Weights of a small image captioner.
Model: 10.9M parameters, encoder activation gelu, encoder layers 16.
Training: soap at rate 0.0013, batches of 384.
Data: trained on photos of plants and fungi (iNaturalist), 90422 training examples.
Rows from block 4 of the text decoder of a small image captioner, named by matrix and row number. Rows with one number belong to one neuron. Each number is 128 + 32 x the weight over its row's rms, rounded and kept within 0 to 255. All counts start at 0. Numbers have three digits each.
After each neuron's rows are labels from the 100 texts, of 14848, where the neuron reaches its highest value: "fires on" is the input token at the peak. Only what is clearly more common there than usual is listed. The data: photos of plants and fungi (iNaturalist). In brackets: how many of the 100.
# fc1: MLP up (decoder.blocks.4.mlp.fc1.weight, 576x192), inputs 0-191
# fc2: MLP down (decoder.blocks.4.mlp.fc2.weight, 192x576, transposed), outputs 0-191

fc1.466:169099106167146031135060151145080135117147122123172151176100106157149123106108146149200118080178104111095123134132163110065080132151110152179150159214108121170180158127116100106130189119138137118091134088085111154161130108090112136061089136118178124099128177175148093099112085171144092132150092186153100056150141147134178103099163069079138048121120178115137116080132166135147162138175170095126141119147145117146116130195198080175145102156119124124132075100131129182147119162136151106146129127154100105128125063124138137117158141097151130143188142125098102108152113109095109165
fc2.466:187108165125119153108152164148124117174073098177206147086140166118132161103161087088142141059103125146140040095081123153108096134070143145102123081130150099071098139156170171155159168159103071097150106153156170082126133152161143152073142157124120174094130181130108121121157101139167100169112187114193086092139119137166087111099151089193138081111128163173116124075173160129117129099124095124139102191121099086144136188155105107181099143067044118113130133104166119083057137117149107121123128103124187116083154125114155142122114159117103122153151148108134172090127138160093152100
fires on: "pinaceae" (54); "order" (14); "onocleaceae" (13)

fc1.201:141141125175100140103160129137097115158088210165099176137164141184129138118025132090144131133125183120130116098114066069083107099148169151081132176156131070104128155158138049150142118137120085117099106104138170110149182095186075130162121117156105137156145156113119131136087115159135163163103161183127123147131170151173083151092125109193163108130133135075082185122106158137137163156073147126099151045081131176116117167093108178132169156101115120128092118149119108076175188136123092107094120110105151167141137152182114159115082126137149109110092111095117189101072156136171158156
fc2.201:098160122124134103116079143142115140086133090110158126121095053104103144114167092157157099125121117125130093079166081114144160125094117083118137174123122139113156168138144128151114121119171172106139124122132138150154212127101145082117065105120090142145136063143106187112174103161104198106107137097082116154058080141134153135091046142088078103122136169149061125102119094113134105133179061150169074100134186105102108065076116115080144151196145133055117141127097153083125145122175160125134146113131099040087129091144095176149174164132088124164101095170126125103171094133130127079
fires on: "sapindales" (13); "oxalidaceae" (12); "common" (8); "apiales" (7)

fc1.329:183119122161100115157119116079159138120159071103188136118123081078100193126100136131151039111135084096142115120098133159118061134121163104075116124171129081105139121121145103124124126115127109101165088153133152180141097085134157158097075086167068117088125121161152090198135089079123161123095115076115129085121124117115108110049099141103115113178140150157131110082093149148148110135157142154160113094100181129153149160103107181172126169099117067109128065104089165118066135162102114153104163158107076231112149120102138118163099105088083070192129117132125144155153139173113078124
fc2.329:127131029139147153101098195144115147201070098159065125151119102149139161126132105163166128105146124179153096193110124132107085061097124165137190103130188096129231100155112165108107126037186103147105100083114129109112139105179122131121153122140157163118133083077143133132122106207131078152115187162158119118155139127144132145143163130164068120150112114167178173156145176086086103111114115118165134120154124157109145125082167150170121113146126164106123143144126097088104158102105065094106147158148104081188151106125125169114084109149110107175122083096122149112119089143164122085
fires on: "pensylvanicum" (15); "triphyllum" (12); "procumbens" (11); "maculatum" (7)

fc1.105:109094180158151141175118105131117154081152128128109119122116141199141103120121153112167094129134071191149149132195129090083179172108170091138181187156180122181101100111181165102176130130143118186143229128102163119123088161122154108101114155094142108147110168079144139139131134139107130086106153131096120113135147072086171160165181117127110121161145154100110178159087164144111076146114188124157155105155117170065128145141102104149123113092101161165112079128114115092136079173130158120132099107142178091121126143192079176175029130138139144146100117178109124150109200092108100118
fc2.105:113107137064123133108115124159126121124153115063121093130135082118137103162108135134139115137119099112088137079117128140073087140153175132131140127088100152208170144163107077098078067130152146151154153163196146189060143121112105136132098101179101128170148145138133098068115165136152067110167175146074119121156184052119148104155184150169116121126129108125112102133125159123085099117172214087090073169105175102150165161144132168065083129106147128096097159150144192159105173121181108128120104132176212120122148157086121205118145103091128090143178174145106143142118125112115146118
fires on: "sapindaceae" (8)

fc1.478:166062155098147114094093094143114113140126132186100142147162074088116209078086098074140131075120145119164189128084188084099122122110126214124126121111124156166104155094136123152187082124096075084092117080127138166143087133158144126077101105108113203149165103123110112101132123155191146098099103137083139152076182114141121158089154135141108125155120104113120135066143140116130164146152119156162070094153201135107159085101188138138131133084127158149103149110062111141132099102077163096161173130054111164107146156140165137089066097126114133148143168135091113075152145143116129071
fc2.478:153113131155180204097087104071129082102152127138080162150137167143140118182116090159105118108099112147132097154136090133195166137135118150062105151133162139161063094119141124094152156109124135173178174131132157131136096121113134139115092145102119152111156121170099079110134148117112123184149136119109161161143134144097209125108152117104147054160127093073133140139103121092087144124135036118069185119136073127154128164123092176128134172088129178131183108095122151129100068149115083148187095189147053145103136139182156157114104078122132157166081150102127089125073102097056120080
fires on: "magnoliopsida" (31); "family" (13); "occidentalis" (9)

fc1.310:122173148103101145093148111136104209166118088142208150150170123082143116190153136110083112116092100147125141121095182106121141130174084156084128159148106059155099087139142045110078183122103120119104144177108144136206142163147079170136100162156125086124188088120157116108167096133161124121169106167124121103167146187157150158139165114131137111094144179101093145094109181107093151100090153084115148124120133075182169171132133169145113152110105115107143107149144125103138085169102155144120173165142153120064146112080130138170142149138028118148061120151173077111163106090113109098
fc2.310:150126150065195156144113144194121126142147135148084141139083159097117176119124113160177135125122117117083114082145138160089110130103167148085175124137054107151189188122154164149146167129169108153137118138097079112180127090137066081085072124142122154114112112177065081182114095110111075103104095171162123146118066145177113201089172127141131169140144166135156131131112185188143126121087207127127156176132094170129141110140159073132153133137116107158101111167119097120110130132150111097133090136118199157163119121106077107137104137138162175187203106126101160133131049125137095113
fires on: "rosales" (15); "lauraceae" (13); "cornaceae" (8)

fc1.323:121114139097086146155112153148103167138111144096169105091121058116110175114133120111085174152128106136101114132213108181074096085130081132108128127132095169153229104122104138175081073138114134135147148105085141140135056080166065148097101086127040150146162110087072154161134117112143185119077188115137148168151064124137126128059110143095121138126110116111184160131079124126059117195121150156129116079096118057125151114069135130085148135057098118102128098161161147143161152121120122099092100137107136107167089142076136127118128105097129125141135125148103157136101137172133142055
fc2.323:144154124174158090093110135111096143097066089137110120081143131093148147107154143147222192119156181170150086152191156119138151115075133019214141127144091105112147134120161116091096108137109148099106128125119149121132090103110117126146142138096127149116122172060129150140100140205123172151161104134187085111143164131125094133121171094069186096107137056105108126119122106137134107147218081094197113154151151142119133126124080081084111168057104085131133164086152096133073126109140189152161174146166130132087166125107142133121168126113115132145126148152085165124147185145133133138
fires on: "sapindaceae" (40); "aquifoliales" (16); "solanales" (8); "cactaceae" (8)

fc1.278:166134133137108094093179148156153129159189126119124111148093082157143109110066129091137113174150181170103079121112152086153116119102083100104103102083139135187167173144088150227142128093194120110115098087147129161147101147155101125155158156120106111156078122115129086146125104109159210124112162116153143187070084059077174123135082096166107160174145099126178149115132148171092103155141169145137084120114144112086106173139192158126055180106136110152103119118080135126131092103153114057128181158137061172128135113166106133086084133140108108135159099155137097173092106168160106142
fc2.278:144142070068168117166102172188151120129143121162137142115083076124073135125139165106188171146069117153192154127147149124113131173122116187109142102129108142109140110087168115089105177154206130159144087106157119161067086108134097162088125210164078104129100100107111090121103141104167134143137118120106109108099116069166135076181136114173155069195137130134140151110133166108119125172061080103133196117137117165043171127108124082083130122103109131105137113142118116097130182145177152156138136155144145180129126086090146100116163113131125119110134213124121146125064105136128067181
fires on: "common" (10)

fc1.262:134142081200116132184118126105103145140138129103116082115153121068147137107052165111133117129128106121134156138149088131111083133099151114070112163079167167116159069109157146056158118113111096158103096076124059063100106111161128112148123092159122131173126163108127103117122057157129127239112151165174102129130104096163081073180108093156124213138150096156109096121095082125158145094116146109043189124096163169138125066122151121118128133137116083134088085117120150093161126086180171161139143140162142110114131143161091169145151084092147076159136199109107109104136136106119132149
fc2.262:078116137119108118082175158173117136212086162128034133117139084118132098118152091133130172087131145178059079102152113124135071189136138164152127102122105168092112141105162122184134079123168141126200124155101126172104157100123169173100164138130169137137094127083098124117134103126089129130170126107122089164136175150139141152064114141120096087112207109081171098118130104146111186146128102115138103056111126158190137089190140196127168157173151114157171071169112085163127118118143109112115174136095102116133185128072131129099110128105138087116186155097110176176130151122169111098
fires on: "," (93)

fc1.269:112124130155140150149131113131165175129111130196174149095142102207140121077172144131117151086141152171124165134198118125149115138086087119143163106120106198176142108169191094142172041145136173126117101145166160155071191113119145137209116086143097095165073095140132112143155138124144133127128146081147109168123148128151213099164127141096065116151123122152121075130051131139141165109156114136127114111125112101139142161076150181119145119169116144098163125172156115110129111211149134100145129100084126106106146108117089187126108165146166168170048128137128080043098144127136141172
fc2.269:161154131193160135126115113128139146106142176148109135088147118116104149181159141154150149158130101087146154132160093141110142139041176097130118166117112086207145147047143109122135162160130139151159114070108144083151143182128054109145136112184090128148134156098093066144102071160105144140172164162138199156147096185142137051083136162149169108109090127110119121146151120088121088128123121121112191122146155137107128132090133189152147139106137157170134148060099123168092094117104096192161072176140179184100143103175085150135116154150152125062152157140134165183143136102082178161
fires on: "archangel" (14); "rush" (8); "quercus" (8)

fc1.312:118078084104064105098138092150087103129123111144088078096152097105152087138156097119206121143112086111098131109145154155127131141113103174157097158125097135113115121112118173149168105123139127167085148138176143152095132078146127162158122148099113137138151178131129118134092172088141046162192156143144147146195156142099170081162185129146070154207166100115143143175077102146077106141137154071107153186151138120114106116161107143152134121087134154113135173193156070164082125128135109151070114102136112122060173128059130137152085103189076146132138044169142087158098101153126088155
fc2.312:138113135141152086195127175113119161142130118140119120161144165113126136109079124113131099191045121081192135140170131139096116173087130107083060177118159171166144113119179103135163150105129092092165152185131144133095161136098163102099161104132116179145149137124141126157162039147159173103124018149105090167180123156102099151088142091103119143138110120098113114094112132144118078117138173121176069121093138073129124091112097091128098183123128108139124051095171181122085109143136161176165123162155093115129082149166149158148080185098113145151134151099128149191174138118132107065
fires on: "viburnaceae" (12); "araceae" (12); "fagales" (10); "polyporaceae" (9)

fc1.78:105131143147128172132105123153154136129099120167116120099132160105096138129145131050070115112115099194109136162199131172124106097144070124161097104182155153143115164137138142140137091113131120104142195136116076150131143172100143095139079100112110153152067146139145120116149135112121167154158150124139143069108160086155125144101153118177102187138086154125150134136129129167170199145137069180140178093132065117131112131180128160196132152167137080113156140119076075071158100159104087184134128122094115113110148146141123157159049127125070220125104042139187176124073131095085159164
fc2.78:134141159111171051116068099151175157131168146128106106103127154093160181148143101127145074091171138085097151142077064121098140181109166126115159155104134058156084145153120096171127152152120129090160071129144123115133149102122110074146200091163123110120166113119130179173153170114166171129131147123099126060105114117121151123124089122093153141122142154092167141161184089139128102087067156124116107120103125131126122131151056183134231124193109179156180101071133119100089123101102148133094126117184126145135126157119096141150183131177203107085160103170137091108171128122067151110
fires on: "(" (25)

fc1.429:088148134131149149113155149169076107115167127198116175075157126105146064122121153131092168183142103189182149138153140138104181116086154126149117136149129163160147128088093098079163176042109163133131199113150112150073119147124169151140154126166151074082170116102113117152123157056107134113157082149100136150170126062169150081126126188110147161175107121147149120151161127143114107084132162120115213109080111098111140144121115125086134159131107134054134127142105168118157107099050104120135176152189114130124118153070116081105099103152179058147135101112133153172178082130107163121
fc2.429:097112194063154117105132160160191140119109159124095154143113149105136174162141192142154175207134125140121173176138057150084158117155163099129096136081096100154085153112086173123127153207166122134103121175181208101110131139145137140188055107147106133150119098123137084115157161127117061098096166149154107169138120126077129169154182178106102078124126142114115133137127121113155137109149128167142119130123108110148202131123145048144182133172129113132102186179208138176101189119171094083150116125109114113176143092119135101121115074149137142103081141118098090098147143106133108150
fires on: "spring" (20); "sundew" (16); "parsley" (9); "fleabane" (8)

fc1.502:116123159172120120151179116175096165213143137136130144106073149164131117110146104131160089112127139056140157146099113042144107152168095137104083134141108076109083103170154116179163081157145074146081147019100109092151102169143126139172120120094157171142207102088113104071109124084117160149183123088085135114136111128164083147105062129124132099127056114169088119118178151127122139167132157118129069160096080145095166178111109125136165129131089122103133080106104146119107125066081092115141131116143102176127076168148099151108144119140169156184125112088139172103135160124114080123
fc2.502:086117168094142152148088095157175122139174104205131162073103101080166099084109159107146186130115064169184161099138156135158092115121131183118169161118165128137171108084150062111141164085203116140075142133122099120150185095085084134151176171120112060134115102103116176104111167195104092104106107097073129107091125114161098127104131136088119127099148123108116124134144153085083088169113113125142103118129086135121176151164112123157078158125149079136160148117109199127136140136163095104206167126102112151118111097122146146127124129120149106181107106204167148158162191163137051108
fires on: "rosales" (20)

fc1.275:144074150173219068161071057156131181106114144098164132116106140148111130089157073145122124180131136175147131170079160110110127088117172122079128165132097147161141140110075137089170094195162139164146129117131089157060132058156070079131098184159134124125108192087162185081106096170160154190090086173097130145141120045140154146133098128134165117183103136179094108088138109086145114159117137125121110178177128152144097129127137107089147118132102116096112122132109121095069092116179148133124157111105082123137164102101100088136130146125144083172107162157132130138143091164075123115
fc2.275:123161129051138150121147125087115066127176051097049103163157132191123140094110106058105125122101123145121104101100106135145121178102089110117052113147123162111107115083138087107093169129066177159113111129142109179138131147156143075144127136105066133157120141114090134100141140084162138125166151115104158102162131087115157148134091094081106091131143100151140133142127133102106114124126188115158087093134099081117171118096080130158128116178139051154161091107173181029159152161162123154145108090099148171111077106120058118162138140168097132089130124122084136084145172163116041107
fires on: "," (65)

fc1.395:140169145160069140065172175101111078104084144128116155123143133142111164086137128123155132109162135132150163111100076141130115169177138148178161095082149130138117153167106115122122132121026133133102112062104081097079168161041174174131113168113147200169183135185131130131112093108154128114154092198149168194126102132168160154126090102112078163128119169177093157109190157140144083093134173126108138118115093149105145113113165063145123148116094130148111098091137172136122134146057142070119092119180094079149124121155152164118117124118153123210134165118128131184109135162169140110
fc2.395:110126136088130182130082110129167176107130134097124131135125130129083067135107167173203137126111108151124071080154138148053138156115121151078093176183069150115151170085121142110081135131094162127091153156121115139174096049099112121102091152098139111097057100098113146075095143122155211129159125112176138121148117119173105120159149062103106141188097081112089085074142121132093125135142097119164128156161182121176159091087125148116128134173056070124161132168162140105118145063084182117178167124096110145125122133119149135147140151105120125107107143169184129114171085166186104079
fires on: "family" (54)

fc1.0:116117130130120150215122155087084125145105162181108172105125127143089138102109102152168150073178137130116157131161148172136105125124101151134136076141076145139172154198150064095139196124144103160161105112067155131129149113164163080125100159188168099071147153095159089157121120100119100068105125167102120134152185113138113164154107153193079136147124112151126140191084180110130160078164104092102127130118098165160080082144126071121117149130168101164122147174187110152135076121157041097124110083082106095081101111141125125067155182108111124124109152127136143117116133110113173213
fc2.0:121131113085134122105089080146082115111171115086095118113151141132122107087079098144136203086167105158151114154161100062170097133105131137153104086177085065115107135114157150160146136126127095115115158125182123165139121144132117121165136172037136105115139088145152180132164173127131155136082062051128150056166079093135114097096196117087117173197134152074165119096161107118155195173104121153154138157160147105159141089168088141157147083137094124121154084113072146086073117109099130138102061135104119101111178080178110134122139057080133095132158133113149120152147103090126114150
fires on: "sapindales" (16); "asparagaceae" (13); "equisetales" (7); "fagales" (7)

fc1.360:117112088139152192136083155108111111148068184092148124126116096144158152112112088127136188127102155153105153170147154125137155076143122194153110143088124149150068102124112103084131141151113135130147097114128068105076146141087103169138117110202189108088165106137123139095091085155113075128116113212086180092138165053178134162198144135193103131136132181060132127184108065140106109139186172148159122132168162103096083184132108151131129158137132145084142163193141185143134167089139144084123152125093113155072100102131070137117108167132148147124067131121149154086141118124087131107
fc2.360:122131180150134093175126129133128131125093115140141156124097099130124091119099155175112111169176128146109162119171172135172112124162135104127071154071151125132127097127077168217121081121190094183106127140126106148127137092186213174122171079147132114199111071090164141143122149121132085128093149118133115156139127143141116133104078026118150083146192116148089106128114125086160153141094119099117085081098161129115141146068111080218135121143124173134087157158084169102116131116112159221111096099158118136128140168092083203091159100168145108153133099107093137107179117152127127153
fires on: "common" (12)

fc1.359:102117140140158137106072098146169177133135103108120129061130122117080132143110132130114153081115108090085090168191130191095132089091091169096116154069156142134147116099161150196105159116106071075103148131111119161121097145104189143118165122159139153094072099096166126166136141133123098153128187114096139078126167154179069115061099171133172129154132130156135112115175108116124165167159130104207064127163149099122085158146131136131136102118100046095130069132115047097164116117105063157142148069163053158145141151147162123140124137116165101189092165164147126154079112123164125132
fc2.359:133110127121155116107126074076098135150157119132199140147143101131076112145078120133152105088162167126155130057118102134143175182139113111110086070102112112123154105147141157078070128058191113124166138113177118112101113068201151133071114091141114129168070093120163172113112122112122151191085190084103145139134145134100137145149106079148109117163151060112136149116070104141110125166152128092114142120139098133154133169133089090046133113075126105102089126145152126158097094140190122113136164144135156168147069072086118155082210116139160159158185068102076099148108103161125124093
fires on: "," (40); "(" (22); "family" (15)

fc1.33:111124123158109121143076158217082131067144100092128071151170184165165154124129100149136164086147094104128193132123173098128112156155122163087160117095109110094118107162104109217152063101177165147133120074123056091110145106196161156138103099092070174077170130096077111122163066183097126106092181151142176173133100098132094168130122158114091128161117140096147170132125152127105134137099143113138082133140114147122153193133116129100154161165103157104108147160127190172151099142147146209101139152143148157084114106131102082150084099117137117079165155109114174148110115100094120091
fc2.33:184132155114103155088125099113160098171090147077124149090120109142136174178105165151139115157174151103094150091138167119145112085055166176044134137072127084120140123129113158145170081167119140123113114158102111107114047081155144116128069161106042129131170133132150145101126136071126126090202118164175172151103125146169106169082145119134114139123110163113086098150104176134158071105097109127155136130094125075160138175168140194095159108159179075168154199171106143146138067093140144131086075143105133084152127128131117107185128070179144177158087144137143119119123131155148109119
fires on: "oleraceus" (16); "epigejos" (12); "pastoris" (8); "pyriforme" (7)

fc1.27:153141212149176129072154143166115109128135105138162128141107148138105092138099190096123191120108138106095133118119112073138120121091092177089139173113147116140100101091121147128128125169153089170141075123124045077155092137156106104154068153140084151067104084111137152053091103141157118178156180119144183152126066123132101095146075107136163080146132113117125188109084187170082027166150181147074162092110151028152108131138118110115143115139139146051149156124140118119122101128104138138104155160144129129124142152170139112141132062134134159122171114150154137159095171159138109091
fc2.27:126109162157113145104114167182176131128150144106134126086126126129139154175114084154194114166061092085128125132091111147137140096084093118077120157152147149135110153089081168155094114146121145084112106194177157119040104140118143144181148142143104148141183103150106130147075176080133141124123120099101096095106182089138116115101173202103087118137193134092166091125121130178164077147143065077108098134129110118092132126123123109099156116136121085098173102130220172095131145103099167065138136117143129142154150090132100140047149119107079090051126189108165132082133091099108162089
fires on: "common" (15)

fc1.64:041092177152175139088077156118090102187080122140086168118159172150107189101133089086131119116138163161165154130167151094142139126099143119143151138070122178116173150114118120152128100178204125081118201111081117151127152110066114154139167099061094140133157139104148073119095136126118097164143172096146129108124189168127103110158163101171133127154108097121154153094126132084140094162148153125123083156100148154184101159068083137090156142098163104105138196107115129140191106097144083136128135105137074124099151083142119143101058183076134154132183159109181105106103156182101116130
fc2.64:170129150093130129111052136192108123106082100102135152094114122093090135150141154190053058208149158097118168092138090123196154131123106135144144161131152197102164107122127138124058152118137129083128152102154117105092147152160150129120105153053065093175126166158117166123207109198138152109190171134142149101102088206077147119098183139095133096129176120103106147053156090152151115165192117161106139133109125133147128112101152099127133103117121089129134177116173104149111127170127137121151099096154141097155150121140076107111181138137183187116177154106118159113163158117114147122
fires on: "common" (9)

fc1.434:146185088156119115120151118133159148122109110146086039203153130130164172175071163133130146146122132165107102128152129154122106124152201153095098092122073100101148145115095160148119114100152117093082165128148121139100168135084140128060085123120119150124134130119192169168131138136149153137115109118107153147177148145136118177114164063196110085173146080111119090096078135119165088082134137163159113128178162146135091075122185177089125100150137089076050120166078143116194139137147093122100134073197146070137173158121117082125116102105118064151123164120111189106132131156158177085
fc2.434:132118186146127074051041148131151090098130154118117214094171104205180101168092148109157107088107127087173098107108095123168186109127152068132096176110187048160087163104120111091138120189119084127162120091095163141170134111145090153093175146168102080146121176136133116081186118130150152098137108099118104161107128115146199149075155154136044098128109169121150135106116104121134112171119081086143124101083106099147126130148112110071137190134075157168120138169119089129147144124126182146132136132128115148098115119176159108099153143106149122108137114121174192120095130145146101125
fires on: "family" (18); "origanum" (11); "lycopus" (10)

fc1.442:124139119100126142121140138107151114191117121098117140141122065139198183121175105169142152192110119143199128133146109069107169137157092180133158079057068174144165130214146138159155120084163127143132120136082104139157142178140081134144171150162160112147133143134054140059134178105137136167091072148111103128163105120135136121071127142128109127167080088128181085129105172172118153147061132120167102107133152096107143143164107141165072103153171123116109123129096179161139135154115145215105134140161105170105183132114135098136123125102167103143163158126111112115176130217200114148
fc2.442:096206122124158189109133117101138099116191142108109149168169166151194132136081158030201118085109107125116086054089165151114163107124112138098140089125114100136151106115123169108147147118138129115123131086130118105141158083160113138132147146134131144187152057156166153114123071094115068089111128123168157153112163135091109128150120136122072082183138096153104101143154163094100126132157121094076138094121135146140145087100089083156108122097145073125078158053111156069151168107166096081168137125073107163155136101110093123161071114126154110137131089069114041174121180105147137148
fires on: "verna" (16); "purpurea" (11)

fc1.128:181128147157056136174126111172082085164143199163156162140114147126172101136111180115163155177126197139142080124103113105115180044103145128153144133135136132165150138151135096076169128110093077115133086126177120149137145099159148195156150150151142165122130061108164141151102093065135100144183096167157166157159143134119155144092182168114058111119165170152141119135148158126126142141121134123103171098105170157097096160142138161064137145164093113084132066128111148117107134126156141130093177098107121096115076140161156191198129124170131118153099108194106204082125108139156140190
fc2.128:079110063128188117167077101165126169160181143118076098134117150135159193112114143145118177123108141135155145115090098079135103175104110131147108137132131124074138155151099126157156136187170084132143124107164150079079069159114116117160150091128085116129144124128112163154176128128129132053114103091182130114157112138067155121131145181105098133110051139121138111124107132158130156111120176092114082124050166161174134107191131111108073200117122075144141194118057110096130154083094072122098112098075115123127175106119142133125170166197122132115161096060098098099151145179100120079
fires on: "(" (22); "leaf" (11); "of" (7); "asterales" (7)

fc1.34:149156126138100093154141105071125126112051151119032140132126136136165175161110109092119168143081103107067118143111198096071095102083202121085127129088120145109094148154188145154146124130102099134114119179043121107174121093146141156155154161144102115121168139126118155110105117078093089111102076192069120117185102112055144081087155154153127083140162157114133132188168149091128115115129157108170152080109159134116104120156140067099055152118163085149108145210127151124181121099120110113149176132118147126105104036149103152152122129125121113174114119158119147108130137103109134173
fc2.34:072112111091132109096128159158136098133121133118102114119116106166142140179118105108169183195202117081150135130110132101130202136161153188136078125124146071166145147094176127128101132130124141137148130183124102070184128091118106115111140129098138107145074167179122128082053117126173127117176114140100163167110119133152192135065141122104127064114101112113173143126142124099149065128123135152123136178108144156175203102159146140109182132030151108115098149132173157123123173109156116120148077134189142092167184188061080139137073142125128098142094166168090085165122127069139124131
fires on: "," (63); "lycopodiales" (11)

fc1.203:163118168144063210116196176128125114100108100176096196151130203109143152176140106117135144142110141116121128120107124097154001115132115107081131116172099094158183127117130115144106111172160068149095128116108158067130117126103162134107024149116121116124124164138115122157135174142129172149111136132139140102164145171170089202188108148073098150135117138202195118167121155083140187145173137136103145138143143133136130081097139140108100090143070142083122163132140149149118074117070127105058093121151127124073132118124125120102121140163129131126094072121116103108136190126132126164
fc2.203:136140151142118134140076161073142104123134103087115146131099185164118124122158084107136126118101159125103137131102077106091178199167125150065154067163102086114103074131109098097146132083108140167093104150145145099072166128138076129079084156139109195173124097128141134134190129108110093150120129103091158130154151104168085149082153138109139135107129095128083080168096093157133124104131085128141192094095085163160223096197102112133105193135182090096128158112091089164073176144085142116145110109180167049124090101169117106148164152124114113150190144111138070098123167111132093133
fires on: "winged" (24); "(" (15)

fc1.296:150100095122183116133105172195113118106140136101068104144166154109129139096121157114163142184122130117119087131164060154118089146126103116080122141163038067144168140161107171129125075111111106109117120087092125115176113080105122117127081059131090107124140095145115125181180123105159157116104122190135069091182136099178101156128116104172118132123129118126147160125117108160154114192183178156073158100139121140135087162179117135097187106160089138155098161096094127122130153133201143138134166098156113070144160166138085157042071101112153084108123096162220143142167091134141114130
fc2.296:101159163158103149168143118130099139100115087141140114142063177124105120115167109089107134093138089148134129197144103082164087139150107197122086120056101089116151214127177104154091170134165189090144133148147101102037190145107153131101160166121103167134126139157181147123101162097160155123151143084158141116142148101141143132207138170115099099139149167163094181198132146117089106161113105160138120142169118174119134150113166127106126184104101130054152125173146138113075136111129141170082159115136135133097138150185137119028073137147159126143151219122170148142138126152117142120
fires on: "common" (7)

fc1.32:073131159208139086145146137107080104185159103120033137162174201177151081152143085109102170151159157125143139102140131096050169171074111087144110141097167172080116153121136132123137133115056127201110151086098128066109043120117104126132100150133115143157132172085106137147122154151160136116103128128140173132099206158103168114104163063143124143162128108078091125105059152167157160181127119166165121121104154141094076145150116110117172151160095123145170137123096112128137090129092137142150170076168118134136161144107112132135075198132119131142100087123106122104130164132165107172
fc2.32:124185098154148137138086119152155126129093114125093151146099149140131107117100103155171088180115085086096138130094137119117074129103136091115175182135159129154102134097172135155151082132139079122164055174095120171143114096117183149139180183144151127115096120104164124126126111160094104087112160176187119151113157133110102140181174090155075124111135159184110158110099152114112103091103130179063148111088120118124117051092125096112129101091157138103047131167086160173066159167105060101131169165118132055153108100171165167138187111149141112065101142111112123111101180063132196142
fires on: "common" (12)

fc1.213:096171146153076124122147107124061120142154113136098085137140136064116121103120074132143152070147187132113150130104136118169157152117167105084091147121101214160120090112107129098117082164172169137062073165065134109137085154123084212153107145153124175138174134118086087145091129101137179148109107135092170111128116136112119078099205169126120131144151136114154089073139131172129133149134130105138142091142180147162080123143103161125128123114133157147128136149095120104195121025071109167060089121174137114138176141103121125126054100124104159144082121135097051078141127114081133158
fc2.213:103087126077094117155112151156146180130117207193113116100135141159060145073166142129168173172159158090128154152123137118146118128125118082149133106143193173201159098115126150142121150111098170114141063124137072133099131078162203135164186103130116135146130103110120174169185137113131172142115190191118122103159138134158172097115157119133129089135107168143114176188152099098115108103107130125188162199127122196102153183150148158159134167077095116143124056149117138184132130111170114127098092156116092156136122096098121169182150076183157141133101090070155151102130145087112119149
fires on: "family" (72); "(" (23)

fc1.115:096113093115121091121136128154092146131124171145105113128148109173163130139113144170131144129140155158133204132144141098136108082099164137139102173083215101140200069177124149198140102068099166137163135121092104123081174110104090139186162135134113131141177153165143072100131139168120147087154137109084131173108064082148067216168126097206176154147080169109102187091111159112102106131159141106130134125122147156102177089148132116136110086104156125154127102110100179135150157188191067121093134145126062057109104109146180159127117141142106128124123081103127152089110146166149115142
fc2.115:134131171153123170141178096117121124139124120143224148091129156086086149118147112122118080153148145142123133114127122109142073160172130135157102191117136133184056133183158172122085099163116071103186154101147130102178073122158193083092119169089105119108132199119141111147158113144120072135139086108147137122092126123093125102071094134121140173142148078105145164081155144077116117123198147159091146095097123156142179142141122211098088077112104147135138129085088131125128127075105046135142207134169154143162121110083185154154104138121126135152136172115183171079086154124080118147
fires on: "pinaceae" (18); "ericales" (13); "fabales" (13); "rosales" (8)

fc1.104:072193126128165123100116125175109155156130140102083144137125138147115117143146162078065107114129179096190107147126100133165069101127128106123119128101145134092130106133023108090220074094145139095144125115138113106146067106131149164117115120130118092102188139136057128168095146097073094127109105096138131119127088170171158139100099183084187131154081184085108119117102143165154076146106171132105104122105091113146161139186107111127099169157141162086157131183137198074098118112108137162114070109172153065160110148154127162130100157153099110174114193113109094151069140122125128072
fc2.104:202114120127128137157114059146133111196134123145159151161150104122131122144106152202115161175098132143148097103165145096114174198072118184116127123091162178167117156149164075107084135099109114107117155064106177148113136114151080149177122127182151153080156114145094074138083165118173129201152078137099137087119119137093083118151177155072162138132158123102113104152201115101133111186114150183162145126184144152126166155112145180117147072109113122048134185176095155191129119188164099155122143146120147126127105100177164077113137087123104150139099105102117167142100123157164102130
fires on: "common" (9)